A small self-supervised image encoder, trained from scratch: norm groupnorm.
Rows from block 7, named by matrix and row number. Rows with one number belong to one channel. Each number is 50 + 15 x the weight over its row's rms, rounded and kept within 0 to 99. All counts start at 0. After the name is the row's rms in percent of the matrix's.
# convs0: first 3x3 conv, stride 2 (model.blocks.7.convs.0.weight, 192x96x3x3, standardized in use), inputs 60-69, a 3x3 kernel for each
# convs1: second 3x3 conv (model.blocks.7.convs.1.weight, 192x192x3x3, standardized in use, transposed), outputs 60-69, a 3x3 kernel for each
convs0.123 099:76 73 78 73 93 87 54 41 53 20 10 42 38 25 56 59 65 74 32 28 56 49 53 69 61 74 68 34 47 53 52 63 63 54 51 41 42 28 34 55 41 62 62 74 72 52 60 61 65 76 69 38 33 43 64 80 61 52 89 68 38 38 39 30 27 41 49 39 55 72 75 81 56 59 43 36 52 39 60 58 56 43 46 56 50 53 77 46 41 56
convs0.124 101:59 53 61 67 67 68 56 57 63 54 53 64 32 52 46 47 37 64 48 64 43 64 99 60 61 67 63 52 71 77 70 81 63 34 47 61 59 57 60 31 43 49 47 31 43 51 54 62 58 67 69 50 52 64 48 41 67 51 53 56 40 53 45 40 61 52 36 41 31 29 54 54 57 64 73 55 57 55 61 58 47 32 45 48 33 50 37 59 61 60
convs0.125 101:31 34 45 57 41 57 70 75 64 50 50 51 58 51 35 64 18 13 46 36 61 30 22 39 44 26 39 60 43 49 29 36 25 48 50 43 66 64 69 63 53 66 70 54 47 40 58 45 32 49 38 46 41 47 57 65 57 63 65 72 61 80 79 41 48 64 50 40 48 55 46 46 56 17 40 64 44 62 56 51 50 81 61 67 66 60 71 74 53 71
convs0.126 102:59 67 63 50 63 67 56 56 49 25 14 42 21 37 43 33 48 62 47 70 38 68 52 51 62 69 40 28 44 56 45 39 69 43 64 62 51 47 56 57 55 64 62 63 71 47 40 64 39 45 43 39 43 42 39 43 31 36 51 46 22 44 41 44 52 49 42 34 33 45 49 55 26 35 27 52 40 61 34 49 52 52 38 46 48 55 59 19 41 52
convs0.127 098:39 29 42 24 51 62 26 54 77 55 62 36 71 58 36 56 57 39 71 47 60 63 74 62 60 37 42 66 60 36 75 38 38 65 54 15 65 61 29 62 50 23 62 51 19 74 68 62 63 55 40 68 47 29 51 34 53 31 30 59 34 36 54 34 48 44 22 47 48 21 54 52 56 31 39 70 53 41 62 53 35 75 57 74 82 62 71 54 57 38
convs0.128 106:46 52 31 63 58 54 67 58 54 59 45 70 32 55 35 57 55 56 38 51 45 68 54 40 80 70 73 45 55 71 39 29 49 64 63 67 62 56 67 57 53 54 58 47 52 38 34 33 46 43 42 41 44 38 00 09 10 14 12 10 21 15 31 43 35 47 64 48 52 64 46 65 48 26 57 52 31 73 48 41 65 13 16 59 41 04 59 31 31 70
convs0.129 101:63 56 60 65 64 59 60 57 47 31 71 52 54 60 61 46 65 62 46 78 64 59 79 62 45 74 64 24 33 65 41 75 63 33 69 72 12 30 37 00 25 30 11 33 32 67 43 74 57 61 60 66 66 67 63 37 51 65 56 51 51 55 48 49 90 56 59 64 60 27 64 44 53 33 45 18 41 38 56 67 47 30 44 43 47 52 43 45 51 48
convs0.130 098:40 33 28 56 54 38 30 32 51 45 47 34 66 43 47 47 54 24 29 35 55 66 55 58 69 67 60 39 21 22 56 22 14 61 38 28 57 55 47 55 55 45 56 44 31 62 49 72 68 67 66 66 55 51 43 37 34 42 37 44 39 42 68 32 60 42 48 60 73 55 66 66 60 45 32 49 41 31 60 46 33 33 32 40 55 54 50 74 87 68
convs0.131 097:36 50 57 54 58 54 37 45 44 57 72 29 45 37 48 39 44 49 60 68 65 77 91 80 68 65 67 73 64 55 82 65 65 35 22 20 45 44 48 37 23 34 52 48 60 64 72 66 85 77 60 64 46 31 34 45 55 45 64 44 37 55 34 42 77 45 51 59 65 35 75 77 59 52 48 58 62 42 59 47 41 35 43 49 56 70 74 56 54 62
convs0.132 100:53 68 62 59 70 69 40 65 63 47 45 25 77 51 22 72 65 49 54 27 37 56 63 66 53 44 53 60 28 19 53 25 34 83 57 30 58 50 20 73 53 20 65 51 21 63 72 60 63 60 51 56 69 48 49 52 75 45 49 72 14 37 52 21 26 53 25 33 61 28 49 72 40 27 46 44 32 40 41 23 39 48 42 70 56 48 66 38 47 48
convs0.133 100:53 54 71 45 57 73 46 45 57 48 55 21 70 61 39 47 60 59 60 50 64 70 69 52 67 69 43 73 60 35 74 76 55 69 69 46 54 56 30 53 54 17 57 74 41 64 60 42 79 55 38 67 83 47 54 45 77 29 53 68 16 33 57 43 69 58 28 50 62 21 48 49 55 27 30 58 45 09 58 77 46 40 29 29 56 49 50 61 58 54
convs0.134 096:39 58 55 60 51 59 65 47 50 26 49 31 53 56 53 33 48 51 23 58 63 68 81 90 88 82 99 39 47 62 50 66 55 61 46 32 53 70 48 51 47 47 49 56 47 42 66 71 66 77 70 64 57 52 50 66 55 45 48 48 51 58 36 37 74 58 58 72 65 35 59 44 50 65 54 41 55 44 66 54 43 50 69 74 63 61 75 60 50 61
convs0.135 099:53 55 55 36 54 53 54 45 43 39 50 64 13 32 72 30 50 76 73 60 57 61 48 65 68 37 59 33 35 71 41 48 55 22 38 61 19 46 75 14 35 68 27 52 81 51 36 57 38 38 56 52 39 57 76 47 51 73 59 52 64 62 49 58 58 49 47 55 55 51 52 57 41 09 63 48 34 52 61 63 53 51 27 54 60 44 53 62 59 61
convs0.136 102:66 62 55 76 87 76 72 63 64 17 28 38 44 50 63 44 55 66 57 80 57 77 84 93 61 69 64 12 18 36 60 73 64 43 48 65 19 26 44 16 24 45 32 49 54 44 36 49 47 41 39 47 49 44 54 56 43 60 64 63 50 49 47 47 69 46 42 48 46 39 57 58 44 59 47 40 43 44 42 54 42 54 63 45 67 78 71 39 73 49
convs0.137 102:70 85 79 87 94 93 84 84 88 32 16 32 42 46 46 36 42 49 78 71 53 67 81 64 69 77 59 46 32 35 76 58 54 49 57 62 62 56 57 49 50 61 46 50 53 51 56 53 57 58 47 51 37 50 53 70 67 61 63 50 60 68 58 44 61 58 26 41 38 27 38 44 61 51 63 64 37 48 54 37 42 91 68 85 80 60 70 57 42 30
convs0.138 097:24 37 47 40 48 44 63 58 52 51 60 36 58 62 67 40 45 42 40 40 56 60 62 54 59 62 76 57 54 68 43 63 52 50 44 41 41 39 41 40 42 29 26 28 19 28 26 46 32 32 53 43 39 53 56 56 48 50 56 52 46 55 47 39 62 58 32 73 62 34 64 60 33 36 34 45 64 64 43 63 60 47 34 65 52 63 74 63 54 68
convs0.139 099:28 29 46 47 45 56 22 36 44 74 65 37 72 61 37 73 59 43 39 45 40 29 37 58 24 29 22 46 75 30 45 55 42 62 55 52 59 43 38 58 53 41 69 51 49 39 62 45 50 51 38 42 52 43 38 46 57 59 57 73 35 44 67 56 32 61 40 44 58 57 40 66 68 58 60 52 76 44 52 62 59 43 47 33 40 51 48 27 57 47
convs0.140 100:54 68 74 72 67 91 64 70 72 55 51 43 40 40 46 35 37 49 51 68 63 77 63 61 78 64 60 80 74 67 86 92 65 60 51 20 57 51 52 44 39 55 54 55 71 59 74 75 72 62 55 65 51 59 63 61 52 72 65 51 59 61 43 57 61 46 56 72 69 53 68 55 66 65 51 66 62 42 70 54 31 74 64 55 61 44 37 43 21 30
convs0.141 097:57 44 57 48 49 44 58 54 46 74 63 41 79 64 39 57 51 39 57 61 37 71 81 44 60 61 40 32 39 32 58 51 38 56 60 53 63 67 42 63 71 56 40 42 49 18 16 48 22 13 42 56 55 52 37 33 66 33 48 65 59 50 70 57 62 62 60 66 63 41 41 57 54 68 51 46 49 50 37 45 39 49 66 63 33 45 24 50 60 33
convs0.142 099:30 35 26 64 56 47 66 63 62 56 49 60 44 53 59 56 61 60 37 31 52 33 20 41 49 57 60 68 57 68 36 27 34 34 54 84 34 24 43 36 30 45 59 45 53 38 37 59 41 31 37 56 44 61 60 60 67 68 66 59 59 54 54 71 73 61 59 78 58 52 56 40 86 65 66 51 57 47 35 32 50 82 56 67 62 63 68 37 38 61
convs0.143 099:47 44 53 56 61 67 65 46 46 50 55 65 28 58 59 35 59 81 43 62 42 59 58 54 61 51 61 32 67 76 24 52 61 32 37 66 29 40 55 14 42 67 24 51 84 39 42 57 37 39 68 36 32 55 65 53 61 63 52 58 68 53 41 55 68 62 59 73 65 71 88 69 50 50 67 35 56 63 49 58 63 34 35 48 38 45 37 44 52 45
convs0.144 100:44 53 39 61 66 61 38 77 48 32 22 28 36 36 42 48 68 52 43 46 62 52 29 50 33 32 24 25 43 21 48 35 36 78 58 51 24 29 41 42 44 49 40 51 53 59 60 53 63 56 46 54 59 40 57 62 60 37 47 47 28 47 53 39 33 35 16 20 43 39 65 55 35 48 57 18 24 41 54 30 46 68 77 66 63 58 52 20 59 40
convs0.145 105:34 28 16 44 56 38 51 42 36 48 33 43 34 40 38 47 53 61 47 51 44 63 62 50 61 55 54 45 22 73 32 38 53 39 54 76 46 42 57 46 40 52 44 45 51 61 40 46 62 50 52 42 39 32 38 20 38 32 43 46 36 34 43 42 29 32 44 21 57 31 25 57 29 00 42 34 39 59 51 59 66 38 24 40 54 31 27 50 37 43
convs0.146 100:65 51 46 52 74 54 45 50 58 20 33 63 35 16 41 63 72 59 40 19 56 39 32 43 39 61 42 56 36 56 53 39 51 46 28 24 25 21 45 37 44 35 60 71 57 65 71 41 67 69 52 42 26 38 92 81 58 90 99 60 46 29 30 32 32 54 31 39 17 82 86 89 52 47 47 58 46 47 69 71 60 58 57 40 73 58 51 42 53 53
convs0.147 101:31 26 18 64 54 56 57 58 40 71 45 68 58 53 47 51 34 63 44 52 44 47 49 46 54 53 45 59 49 47 35 30 45 38 34 45 64 50 62 53 37 42 32 14 39 39 40 38 51 35 41 52 45 58 43 48 45 49 46 49 42 45 54 47 47 57 50 48 44 52 25 56 68 34 62 50 44 58 38 45 44 45 26 29 43 30 37 71 34 50
convs0.148 097:26 38 63 16 21 59 59 61 72 43 33 24 47 43 40 42 34 30 41 41 43 46 64 53 51 53 33 71 55 48 59 58 48 56 43 56 42 58 48 40 57 41 41 48 44 00 00 55 00 02 56 45 45 61 32 45 71 40 38 61 62 50 64 70 82 45 75 70 21 41 51 30 64 50 36 70 57 47 49 29 49 75 57 56 77 69 46 73 72 59
convs0.149 102:53 49 56 21 29 32 16 30 38 57 17 26 75 47 30 63 43 44 60 33 38 61 45 45 72 58 48 57 63 56 68 33 30 44 26 22 67 36 26 69 60 38 63 52 44 49 40 46 33 23 27 42 46 57 60 65 68 58 44 58 39 37 64 71 68 73 63 70 66 42 52 53 55 54 62 66 58 58 71 56 56 78 71 32 65 58 41 44 52 38
convs0.150 101:57 58 58 64 61 68 66 72 64 60 37 37 44 51 53 47 45 51 47 78 80 59 69 82 52 49 66 59 61 61 74 71 67 54 42 50 59 34 49 51 46 40 61 39 44 58 55 70 61 57 50 55 42 41 65 61 53 57 50 35 64 55 32 57 48 39 37 51 47 55 51 52 52 40 57 47 42 30 35 37 37 48 32 48 40 28 33 11 13 40
convs0.151 103:43 46 32 68 60 54 45 49 40 54 37 50 39 19 32 62 40 66 42 48 47 62 56 43 75 58 58 40 43 68 31 29 39 69 58 74 43 37 48 42 33 40 44 36 50 56 37 45 44 27 32 40 37 38 18 24 32 23 27 38 30 26 52 55 38 50 63 43 67 46 33 59 41 09 55 39 46 73 48 31 56 26 37 56 48 40 48 42 47 49
convs0.152 103:26 22 37 40 24 40 66 35 40 54 38 38 44 48 56 59 54 48 42 28 40 42 15 43 48 43 49 32 39 36 38 32 40 37 33 53 59 63 68 47 51 70 50 44 54 37 42 39 54 45 47 37 32 40 50 65 59 58 68 62 67 67 60 42 40 53 37 41 53 59 51 62 00 11 37 26 37 60 41 56 80 36 31 44 43 53 53 53 43 71
convs0.153 099:61 39 31 48 47 43 36 67 27 45 32 20 62 33 35 68 64 51 59 41 37 33 27 45 28 48 34 46 54 40 48 37 26 80 65 49 45 36 17 62 61 35 61 51 43 58 69 31 51 57 30 42 51 43 58 53 54 34 51 52 19 44 59 45 20 53 39 35 76 38 52 60 09 06 63 28 32 46 53 37 65 48 49 38 55 58 42 39 68 51
convs0.154 097:57 75 60 46 61 43 52 63 60 49 39 33 62 47 58 49 41 53 63 66 58 57 71 54 43 57 52 44 42 16 62 58 29 64 64 38 45 35 24 54 65 55 64 70 65 48 45 44 38 35 16 47 62 51 37 41 47 60 26 42 48 40 30 43 48 61 53 74 86 46 44 44 45 32 46 49 32 33 48 45 44 54 55 44 58 59 62 34 31 31
convs0.155 101:41 42 30 64 49 44 28 33 11 59 52 44 32 53 27 66 64 33 54 47 55 46 57 53 56 51 34 71 55 42 51 36 55 69 67 50 32 20 21 35 30 32 41 32 35 48 51 77 65 33 71 60 53 58 41 37 51 46 37 61 42 42 62 43 66 44 49 52 47 52 44 41 38 33 40 50 44 33 36 35 62 13 36 19 35 39 34 38 38 17
convs0.156 101:35 43 35 47 46 32 51 34 14 48 33 45 37 35 56 48 54 64 40 39 44 47 50 35 70 57 57 42 15 71 27 45 55 49 58 76 28 25 45 38 28 51 38 31 54 68 52 63 51 47 51 47 35 39 53 32 45 54 56 43 52 25 29 37 25 43 66 33 64 55 31 47 27 00 44 21 25 51 53 59 70 24 37 49 44 41 39 50 57 63
convs0.157 100:42 26 12 30 19 37 21 26 16 75 73 32 67 57 33 51 56 41 51 46 36 46 56 61 48 49 29 72 75 62 63 33 51 40 45 14 57 43 42 48 36 27 33 13 18 62 66 51 72 56 58 64 60 58 40 37 57 31 43 53 47 33 55 44 36 27 33 51 54 54 64 81 36 13 51 49 47 48 37 40 47 23 18 02 51 25 17 36 47 27
convs0.158 101:06 23 31 27 32 43 49 64 73 38 16 41 33 37 33 35 16 50 30 37 50 56 44 39 52 41 38 55 26 42 52 31 33 39 33 47 57 61 67 58 61 73 65 63 67 49 40 68 46 41 47 48 34 47 56 58 71 43 40 43 48 45 50 42 44 25 54 41 25 39 39 37 63 51 55 52 45 64 56 54 66 52 51 51 46 46 37 28 22 10
convs0.159 101:74 55 60 46 65 52 67 64 51 18 25 22 55 52 53 46 50 50 67 62 59 55 62 61 34 49 47 23 32 18 50 47 33 33 43 39 01 21 08 30 46 46 30 50 47 52 56 58 39 28 33 68 37 48 28 50 52 25 37 47 52 60 57 49 69 60 42 63 63 37 50 52 53 66 47 38 49 44 28 36 35 60 69 38 69 69 64 48 46 33
convs0.160 100:55 63 39 59 58 46 54 71 57 24 12 15 41 29 21 40 33 48 42 53 47 49 39 42 28 34 23 13 23 00 54 39 19 79 74 52 48 40 22 65 50 33 69 60 47 60 65 33 35 42 38 52 69 47 46 57 61 32 48 50 48 59 45 36 52 50 34 57 45 39 43 44 23 51 57 41 07 35 47 45 58 63 72 76 40 62 72 41 59 52
convs1.123 103:23 26 21 46 61 47 51 57 45 35 55 48 42 65 39 61 53 39 48 49 52 51 55 58 41 62 47 42 54 42 49 60 45 51 62 43 63 56 67 48 52 60 60 62 50 54 43 52 38 42 33 57 58 46 32 35 52 37 48 43 46 55 39 42 40 45 45 61 33 51 44 21 55 39 35 44 37 41 58 43 55 27 32 36 35 62 56 19 39 44
convs1.124 093:37 34 40 41 49 60 42 53 52 57 43 39 54 48 39 55 51 49 68 43 57 63 38 37 66 39 40 54 45 36 49 38 41 52 46 45 33 63 55 41 51 51 30 33 32 72 76 66 58 58 50 28 34 36 00 14 28 00 47 28 19 45 39 52 42 41 53 51 33 49 57 43 65 59 58 52 51 47 54 56 47 35 47 41 38 42 27 28 28 34
convs1.125 092:37 48 50 55 48 35 56 57 37 30 44 55 24 67 62 29 49 50 45 49 57 34 42 51 60 65 55 42 60 55 56 69 54 57 61 51 68 55 51 57 56 49 54 52 39 44 33 35 54 62 53 57 54 23 76 69 68 56 51 48 51 42 41 22 27 41 37 71 71 36 54 30 46 38 50 36 44 62 23 30 59 37 36 31 24 60 47 33 53 46
convs1.126 100:39 42 40 62 55 57 78 67 62 50 38 33 42 34 42 47 38 39 79 80 68 64 45 44 59 46 49 82 76 63 73 71 58 69 62 50 41 63 31 61 68 77 43 76 77 39 44 42 44 56 55 50 61 40 68 73 67 64 50 57 46 39 49 81 44 57 62 29 45 62 56 61 49 42 42 39 43 55 41 35 57 32 25 29 32 38 31 22 33 24
convs1.127 095:49 48 59 50 36 58 60 56 50 67 49 08 57 72 35 42 53 53 42 67 58 50 71 75 36 56 62 58 67 53 65 76 58 60 76 65 51 52 66 67 58 56 50 44 50 65 70 55 75 66 24 60 56 44 67 62 58 46 27 56 63 58 68 66 55 78 84 45 46 86 44 53 56 70 52 69 58 47 69 63 48 51 49 46 41 54 42 42 54 60
convs1.128 102:53 45 46 63 40 38 79 56 63 48 39 30 22 53 72 19 46 56 58 78 72 58 61 52 68 68 57 76 73 39 76 73 45 78 72 45 68 81 55 75 68 62 78 64 64 44 46 52 52 60 66 21 47 36 63 67 41 41 38 36 48 45 48 73 65 66 75 56 78 73 65 80 31 41 44 31 42 39 21 24 44 28 42 41 17 24 29 29 23 35
convs1.129 095:36 43 55 48 56 57 58 63 69 68 37 43 49 43 73 45 54 54 81 64 70 61 37 37 51 24 23 86 68 57 68 50 52 64 47 46 32 60 47 32 51 59 19 34 37 66 65 55 30 47 50 17 42 49 16 19 22 17 37 19 17 34 29 62 41 51 67 46 29 70 64 60 43 43 41 33 42 39 54 58 55 46 41 46 36 27 32 38 45 52
convs1.130 094:44 55 63 44 27 63 71 61 57 36 55 24 61 79 68 65 67 62 53 59 56 29 43 61 30 41 52 42 51 45 41 51 42 44 54 51 34 61 64 52 47 73 30 40 25 56 73 37 92 74 50 44 43 50 65 66 61 53 15 55 32 32 45 53 53 76 54 15 37 55 49 60 54 68 40 73 48 39 43 38 26 72 49 77 44 56 61 40 45 66
convs1.131 093:64 43 38 48 49 40 48 24 29 72 54 34 65 58 54 49 35 80 65 54 59 54 56 64 40 53 46 67 66 51 67 58 52 66 60 56 83 75 84 65 58 64 77 63 74 90 77 83 51 46 17 48 29 38 43 33 62 38 25 57 54 47 40 36 57 42 52 57 24 58 32 41 37 24 28 24 05 14 43 26 35 49 65 61 48 57 44 46 55 42
convs1.132 092:53 44 41 58 33 47 88 64 55 66 60 35 54 62 59 54 46 57 40 70 74 35 59 71 37 42 48 63 74 61 58 78 60 57 80 63 60 42 39 90 48 45 58 33 32 52 27 14 58 39 13 60 63 42 66 52 34 55 35 41 59 45 43 67 60 62 84 41 56 79 70 72 48 54 45 62 42 36 65 55 44 45 47 57 45 46 51 54 64 75
convs1.133 094:47 57 28 47 44 52 48 48 45 39 19 26 34 51 47 52 72 72 69 74 67 54 69 53 50 50 37 63 71 69 65 61 61 52 59 60 67 43 50 68 50 52 48 47 46 63 44 48 51 34 20 61 53 45 57 49 39 26 33 38 36 28 45 42 35 38 63 50 70 72 59 71 41 41 36 48 39 30 47 62 44 52 57 46 51 43 39 31 49 57
convs1.134 100:44 44 28 45 55 33 46 27 12 44 37 45 46 53 57 52 63 64 54 41 55 59 56 73 86 90 83 60 70 61 67 67 65 79 77 66 66 73 72 56 72 74 63 66 59 53 37 51 51 75 45 36 42 51 43 24 44 16 46 33 14 27 31 22 35 49 34 61 45 39 30 31 51 33 33 36 35 16 34 16 24 36 42 44 33 48 36 27 19 38
convs1.135 102:32 47 62 27 44 38 40 61 51 45 50 59 32 46 60 60 50 56 67 47 34 58 41 33 51 42 41 47 34 23 58 49 30 49 40 24 28 59 41 23 43 57 25 42 40 59 78 74 31 51 79 46 66 60 78 84 60 52 52 47 38 45 43 59 48 64 45 35 75 33 59 63 65 69 61 34 56 69 38 49 54 34 29 27 29 42 27 23 46 39
convs1.136 112:33 32 35 53 51 55 74 73 70 33 26 31 43 36 71 40 29 44 88 80 76 60 46 47 58 44 38 78 80 70 61 66 48 53 53 49 43 43 34 54 54 72 41 60 54 35 18 12 36 29 30 49 55 54 36 46 42 45 47 47 59 53 53 51 34 39 52 46 61 48 71 76 26 15 27 21 22 42 52 48 64 42 35 37 31 43 26 23 39 34
convs1.137 101:25 39 31 53 54 58 65 69 63 44 33 24 51 60 53 28 42 28 54 55 56 47 46 57 69 68 72 64 75 61 61 68 55 56 70 50 35 47 51 35 56 92 42 81 85 03 11 26 30 38 39 37 64 49 19 51 31 30 45 46 46 58 69 33 34 60 42 62 69 37 65 47 36 32 27 45 39 39 58 51 53 28 22 23 23 52 31 09 42 25
convs1.138 098:49 38 20 40 53 06 42 20 28 25 23 53 09 26 55 47 55 56 44 27 36 25 28 44 47 47 56 29 27 34 26 23 35 44 34 47 55 43 51 24 30 16 68 40 42 59 45 38 31 48 51 40 53 58 37 47 50 34 48 25 50 49 46 07 51 55 24 68 84 32 53 63 25 41 55 34 56 33 37 44 41 61 54 52 61 59 46 68 56 35
convs1.139 100:67 63 46 73 49 44 86 81 67 40 20 26 44 62 50 45 55 34 36 59 70 39 58 65 40 43 49 52 66 61 59 68 66 57 67 66 71 48 34 73 54 36 60 47 27 60 40 30 66 47 18 80 57 24 61 45 27 43 36 32 57 47 43 72 59 61 70 56 52 63 57 61 54 57 62 64 65 51 67 62 54 49 50 42 49 46 38 41 51 50
convs1.140 101:34 46 44 41 58 66 60 63 53 44 39 26 55 63 59 46 41 57 61 61 69 69 67 77 77 79 70 72 75 59 74 71 58 64 63 56 32 48 69 31 54 77 53 67 78 41 58 73 35 60 36 53 61 50 04 19 30 24 32 43 36 51 49 16 28 43 34 58 52 37 53 48 48 28 26 34 32 23 43 33 32 24 28 30 29 61 37 17 30 27
convs1.141 110:53 44 56 41 37 44 47 23 48 44 44 43 32 43 67 46 65 57 35 41 27 50 61 43 56 63 46 27 34 17 41 40 24 55 55 35 53 46 31 47 21 24 55 36 23 57 48 51 57 58 65 52 45 43 52 56 50 25 28 42 43 61 60 40 48 56 47 37 75 35 34 58 34 43 54 27 35 36 34 29 40 45 51 56 35 33 36 55 47 46
convs1.142 096:36 38 44 61 58 37 74 62 54 34 11 59 18 53 82 26 46 73 46 40 35 48 45 37 69 62 44 50 57 51 49 60 47 54 50 41 63 65 54 45 52 48 50 61 53 77 47 55 11 49 41 25 57 57 49 37 32 55 41 22 47 52 36 24 33 36 40 54 78 17 67 61 28 20 31 02 36 60 30 33 63 34 27 39 49 60 38 54 66 56
convs1.143 101:35 32 29 35 52 60 54 61 62 38 37 72 25 52 89 58 42 51 72 36 24 68 28 18 61 35 20 52 33 31 46 41 34 46 28 24 44 67 43 32 52 64 39 60 52 52 63 64 24 55 56 41 45 56 42 59 39 58 62 30 58 59 51 49 47 54 32 50 66 40 68 69 38 48 56 23 52 66 38 47 70 35 27 35 42 52 40 50 60 43
convs1.144 107:56 39 38 76 47 58 84 77 66 58 65 47 59 43 47 49 37 37 67 76 56 53 45 34 35 23 19 64 66 50 63 71 49 50 57 39 33 47 38 70 47 59 36 55 52 39 43 43 44 42 42 44 43 48 72 55 44 81 43 47 62 56 42 80 65 57 73 36 36 73 70 75 62 55 67 59 46 63 66 54 58 54 42 50 50 36 38 43 39 46
convs1.145 107:52 58 68 48 34 43 70 56 68 53 54 39 35 61 69 37 41 59 69 72 57 53 52 49 44 41 39 64 59 37 70 64 38 68 58 35 39 57 44 47 51 62 42 43 43 41 55 57 57 62 74 33 48 43 68 66 55 48 35 51 45 41 53 62 74 66 74 51 56 71 48 51 68 76 61 56 57 58 43 40 50 46 46 52 41 43 45 42 40 61
convs1.146 098:62 54 59 53 67 68 39 35 45 17 74 69 45 75 48 59 41 41 56 51 46 46 47 48 29 41 22 27 29 24 39 37 38 42 42 37 81 68 68 55 27 23 49 31 34 78 69 76 47 48 47 82 80 70 40 34 53 69 61 64 58 63 50 32 45 46 49 38 37 50 42 45 62 57 45 61 47 29 68 41 47 73 73 68 59 58 42 42 47 41
convs1.147 105:61 54 57 52 37 32 54 45 38 39 49 42 11 58 75 22 56 54 40 53 53 41 52 43 46 46 38 37 47 24 36 47 19 40 41 16 47 63 49 55 59 60 55 50 45 30 47 50 49 61 65 33 39 34 72 67 66 52 35 45 35 42 47 41 52 60 41 37 62 47 52 41 59 57 50 44 41 41 22 24 35 32 27 30 18 20 24 27 18 30
convs1.148 111:46 58 43 35 42 30 29 38 32 67 38 41 51 34 64 52 48 54 25 40 33 31 50 50 34 54 42 36 41 30 37 33 30 33 31 26 48 28 33 28 28 22 42 38 21 78 72 62 43 46 44 62 50 40 56 52 65 46 52 51 37 44 41 35 32 13 35 50 32 27 24 26 56 39 44 40 38 48 40 39 42 55 78 78 66 83 67 69 80 65
convs1.149 099:62 51 49 58 45 38 78 51 35 43 45 49 29 31 35 48 49 56 36 35 34 30 42 42 41 44 42 24 18 23 26 17 22 35 30 30 50 24 28 50 23 22 62 51 31 52 22 17 59 45 34 54 46 38 57 54 61 58 48 48 66 54 64 30 40 38 27 43 47 34 42 43 65 61 58 58 44 58 64 50 56 57 74 77 64 57 57 57 61 51
convs1.150 104:52 56 37 74 60 56 91 87 77 38 53 62 36 42 75 47 35 35 46 44 39 59 50 51 52 49 39 39 48 44 32 52 45 26 36 21 44 52 33 69 69 54 55 73 70 16 28 43 30 55 53 65 66 63 24 46 33 56 41 42 71 61 57 43 47 79 35 36 49 31 49 50 57 62 64 34 42 52 43 32 44 46 39 47 51 57 50 30 29 37
convs1.151 114:65 57 62 57 38 44 71 54 60 55 42 33 23 57 75 39 54 61 54 62 62 48 53 49 47 45 43 56 60 29 56 62 33 59 57 36 51 64 47 55 57 62 52 51 46 40 50 57 57 59 68 32 46 39 71 68 63 51 30 48 38 35 55 59 75 72 66 42 58 64 57 63 59 63 54 49 49 53 42 45 47 37 36 39 36 32 37 33 33 44
convs1.152 098:57 55 55 56 42 37 58 44 45 51 83 63 38 70 64 42 51 48 33 48 51 35 37 40 45 43 44 43 50 35 55 63 36 41 46 21 54 56 42 56 62 46 39 45 36 41 55 59 44 67 72 33 57 42 89 86 67 69 53 58 42 35 36 55 67 55 47 58 58 39 44 27 71 69 57 48 62 59 11 26 31 33 31 36 24 38 39 31 48 45
convs1.153 112:69 54 44 64 48 45 74 49 53 55 40 57 62 58 50 46 56 43 51 63 55 55 56 48 45 36 27 58 57 36 58 68 58 56 70 56 55 50 43 76 58 51 58 48 38 41 52 53 50 53 34 50 55 39 75 56 57 81 49 43 62 53 39 90 72 76 88 54 28 79 60 71 78 76 62 72 62 51 63 55 52 73 61 61 86 48 50 74 48 64
convs1.154 087:54 44 40 68 39 62 74 59 66 49 11 48 17 42 19 53 76 44 66 74 71 53 49 55 48 31 23 59 66 55 51 60 51 38 52 46 73 52 29 74 54 54 57 60 41 55 59 42 25 28 33 61 38 58 79 40 47 66 50 45 61 39 51 68 44 43 53 28 43 58 56 65 68 61 69 68 58 44 74 70 47 84 79 53 57 38 57 49 59 67
convs1.155 106:62 53 36 56 39 43 57 45 45 74 46 48 35 35 81 36 56 69 54 72 55 61 66 50 64 54 43 51 67 48 47 63 41 42 52 37 54 73 47 68 59 58 64 66 57 51 51 52 43 39 41 66 60 40 77 48 53 62 33 32 51 33 37 66 52 45 36 29 34 33 40 50 74 60 56 62 41 50 60 36 44 39 42 47 51 26 37 61 46 46
convs1.156 108:55 56 75 46 33 44 62 44 69 60 51 45 40 42 59 48 40 56 79 78 59 59 53 40 37 27 21 67 55 38 60 56 36 56 49 34 35 43 46 23 38 52 34 29 36 38 64 60 52 58 70 38 55 54 77 62 60 52 39 43 35 32 53 61 75 72 66 52 45 65 52 46 58 69 72 41 60 67 40 41 60 63 48 63 46 33 47 56 48 59
convs1.157 095:78 65 57 62 32 47 61 35 49 70 60 60 50 55 52 40 38 50 51 56 46 69 83 72 37 48 46 37 47 38 47 62 49 33 57 47 50 57 65 55 51 48 50 18 27 47 66 55 52 56 53 45 44 49 62 49 56 63 27 48 53 23 37 63 65 81 73 52 30 65 40 29 78 73 57 60 36 36 37 21 33 73 71 73 68 49 57 66 32 40
convs1.158 100:44 55 37 68 55 49 83 77 60 51 63 44 53 52 45 44 32 48 52 44 36 32 26 35 38 41 30 48 53 53 65 81 66 52 64 53 68 87 52 74 69 63 48 65 49 48 66 54 48 52 60 47 44 34 74 75 62 71 55 59 66 63 66 60 58 56 54 60 65 39 54 60 62 63 68 51 52 70 44 40 64 26 27 40 36 45 44 41 46 47
convs1.159 094:38 21 35 53 45 66 71 57 68 19 11 35 12 39 60 28 54 75 55 55 54 37 29 39 42 33 43 36 53 42 38 58 44 37 44 31 33 39 17 64 60 57 62 79 50 43 41 26 43 34 18 46 44 45 60 52 54 66 55 59 61 55 62 46 50 45 35 39 41 46 62 58 35 24 42 39 48 52 48 42 40 47 38 46 52 52 51 52 56 50
convs1.160 103:44 52 37 63 53 44 69 70 52 60 56 42 65 57 49 52 59 62 54 64 65 27 31 39 31 34 34 62 60 41 56 58 34 49 41 23 29 47 33 55 56 51 40 50 54 24 40 32 42 53 33 38 44 35 82 70 62 71 51 55 31 42 41 59 44 42 48 39 25 60 74 62 54 37 43 66 53 49 48 51 46 39 37 34 51 48 41 44 46 50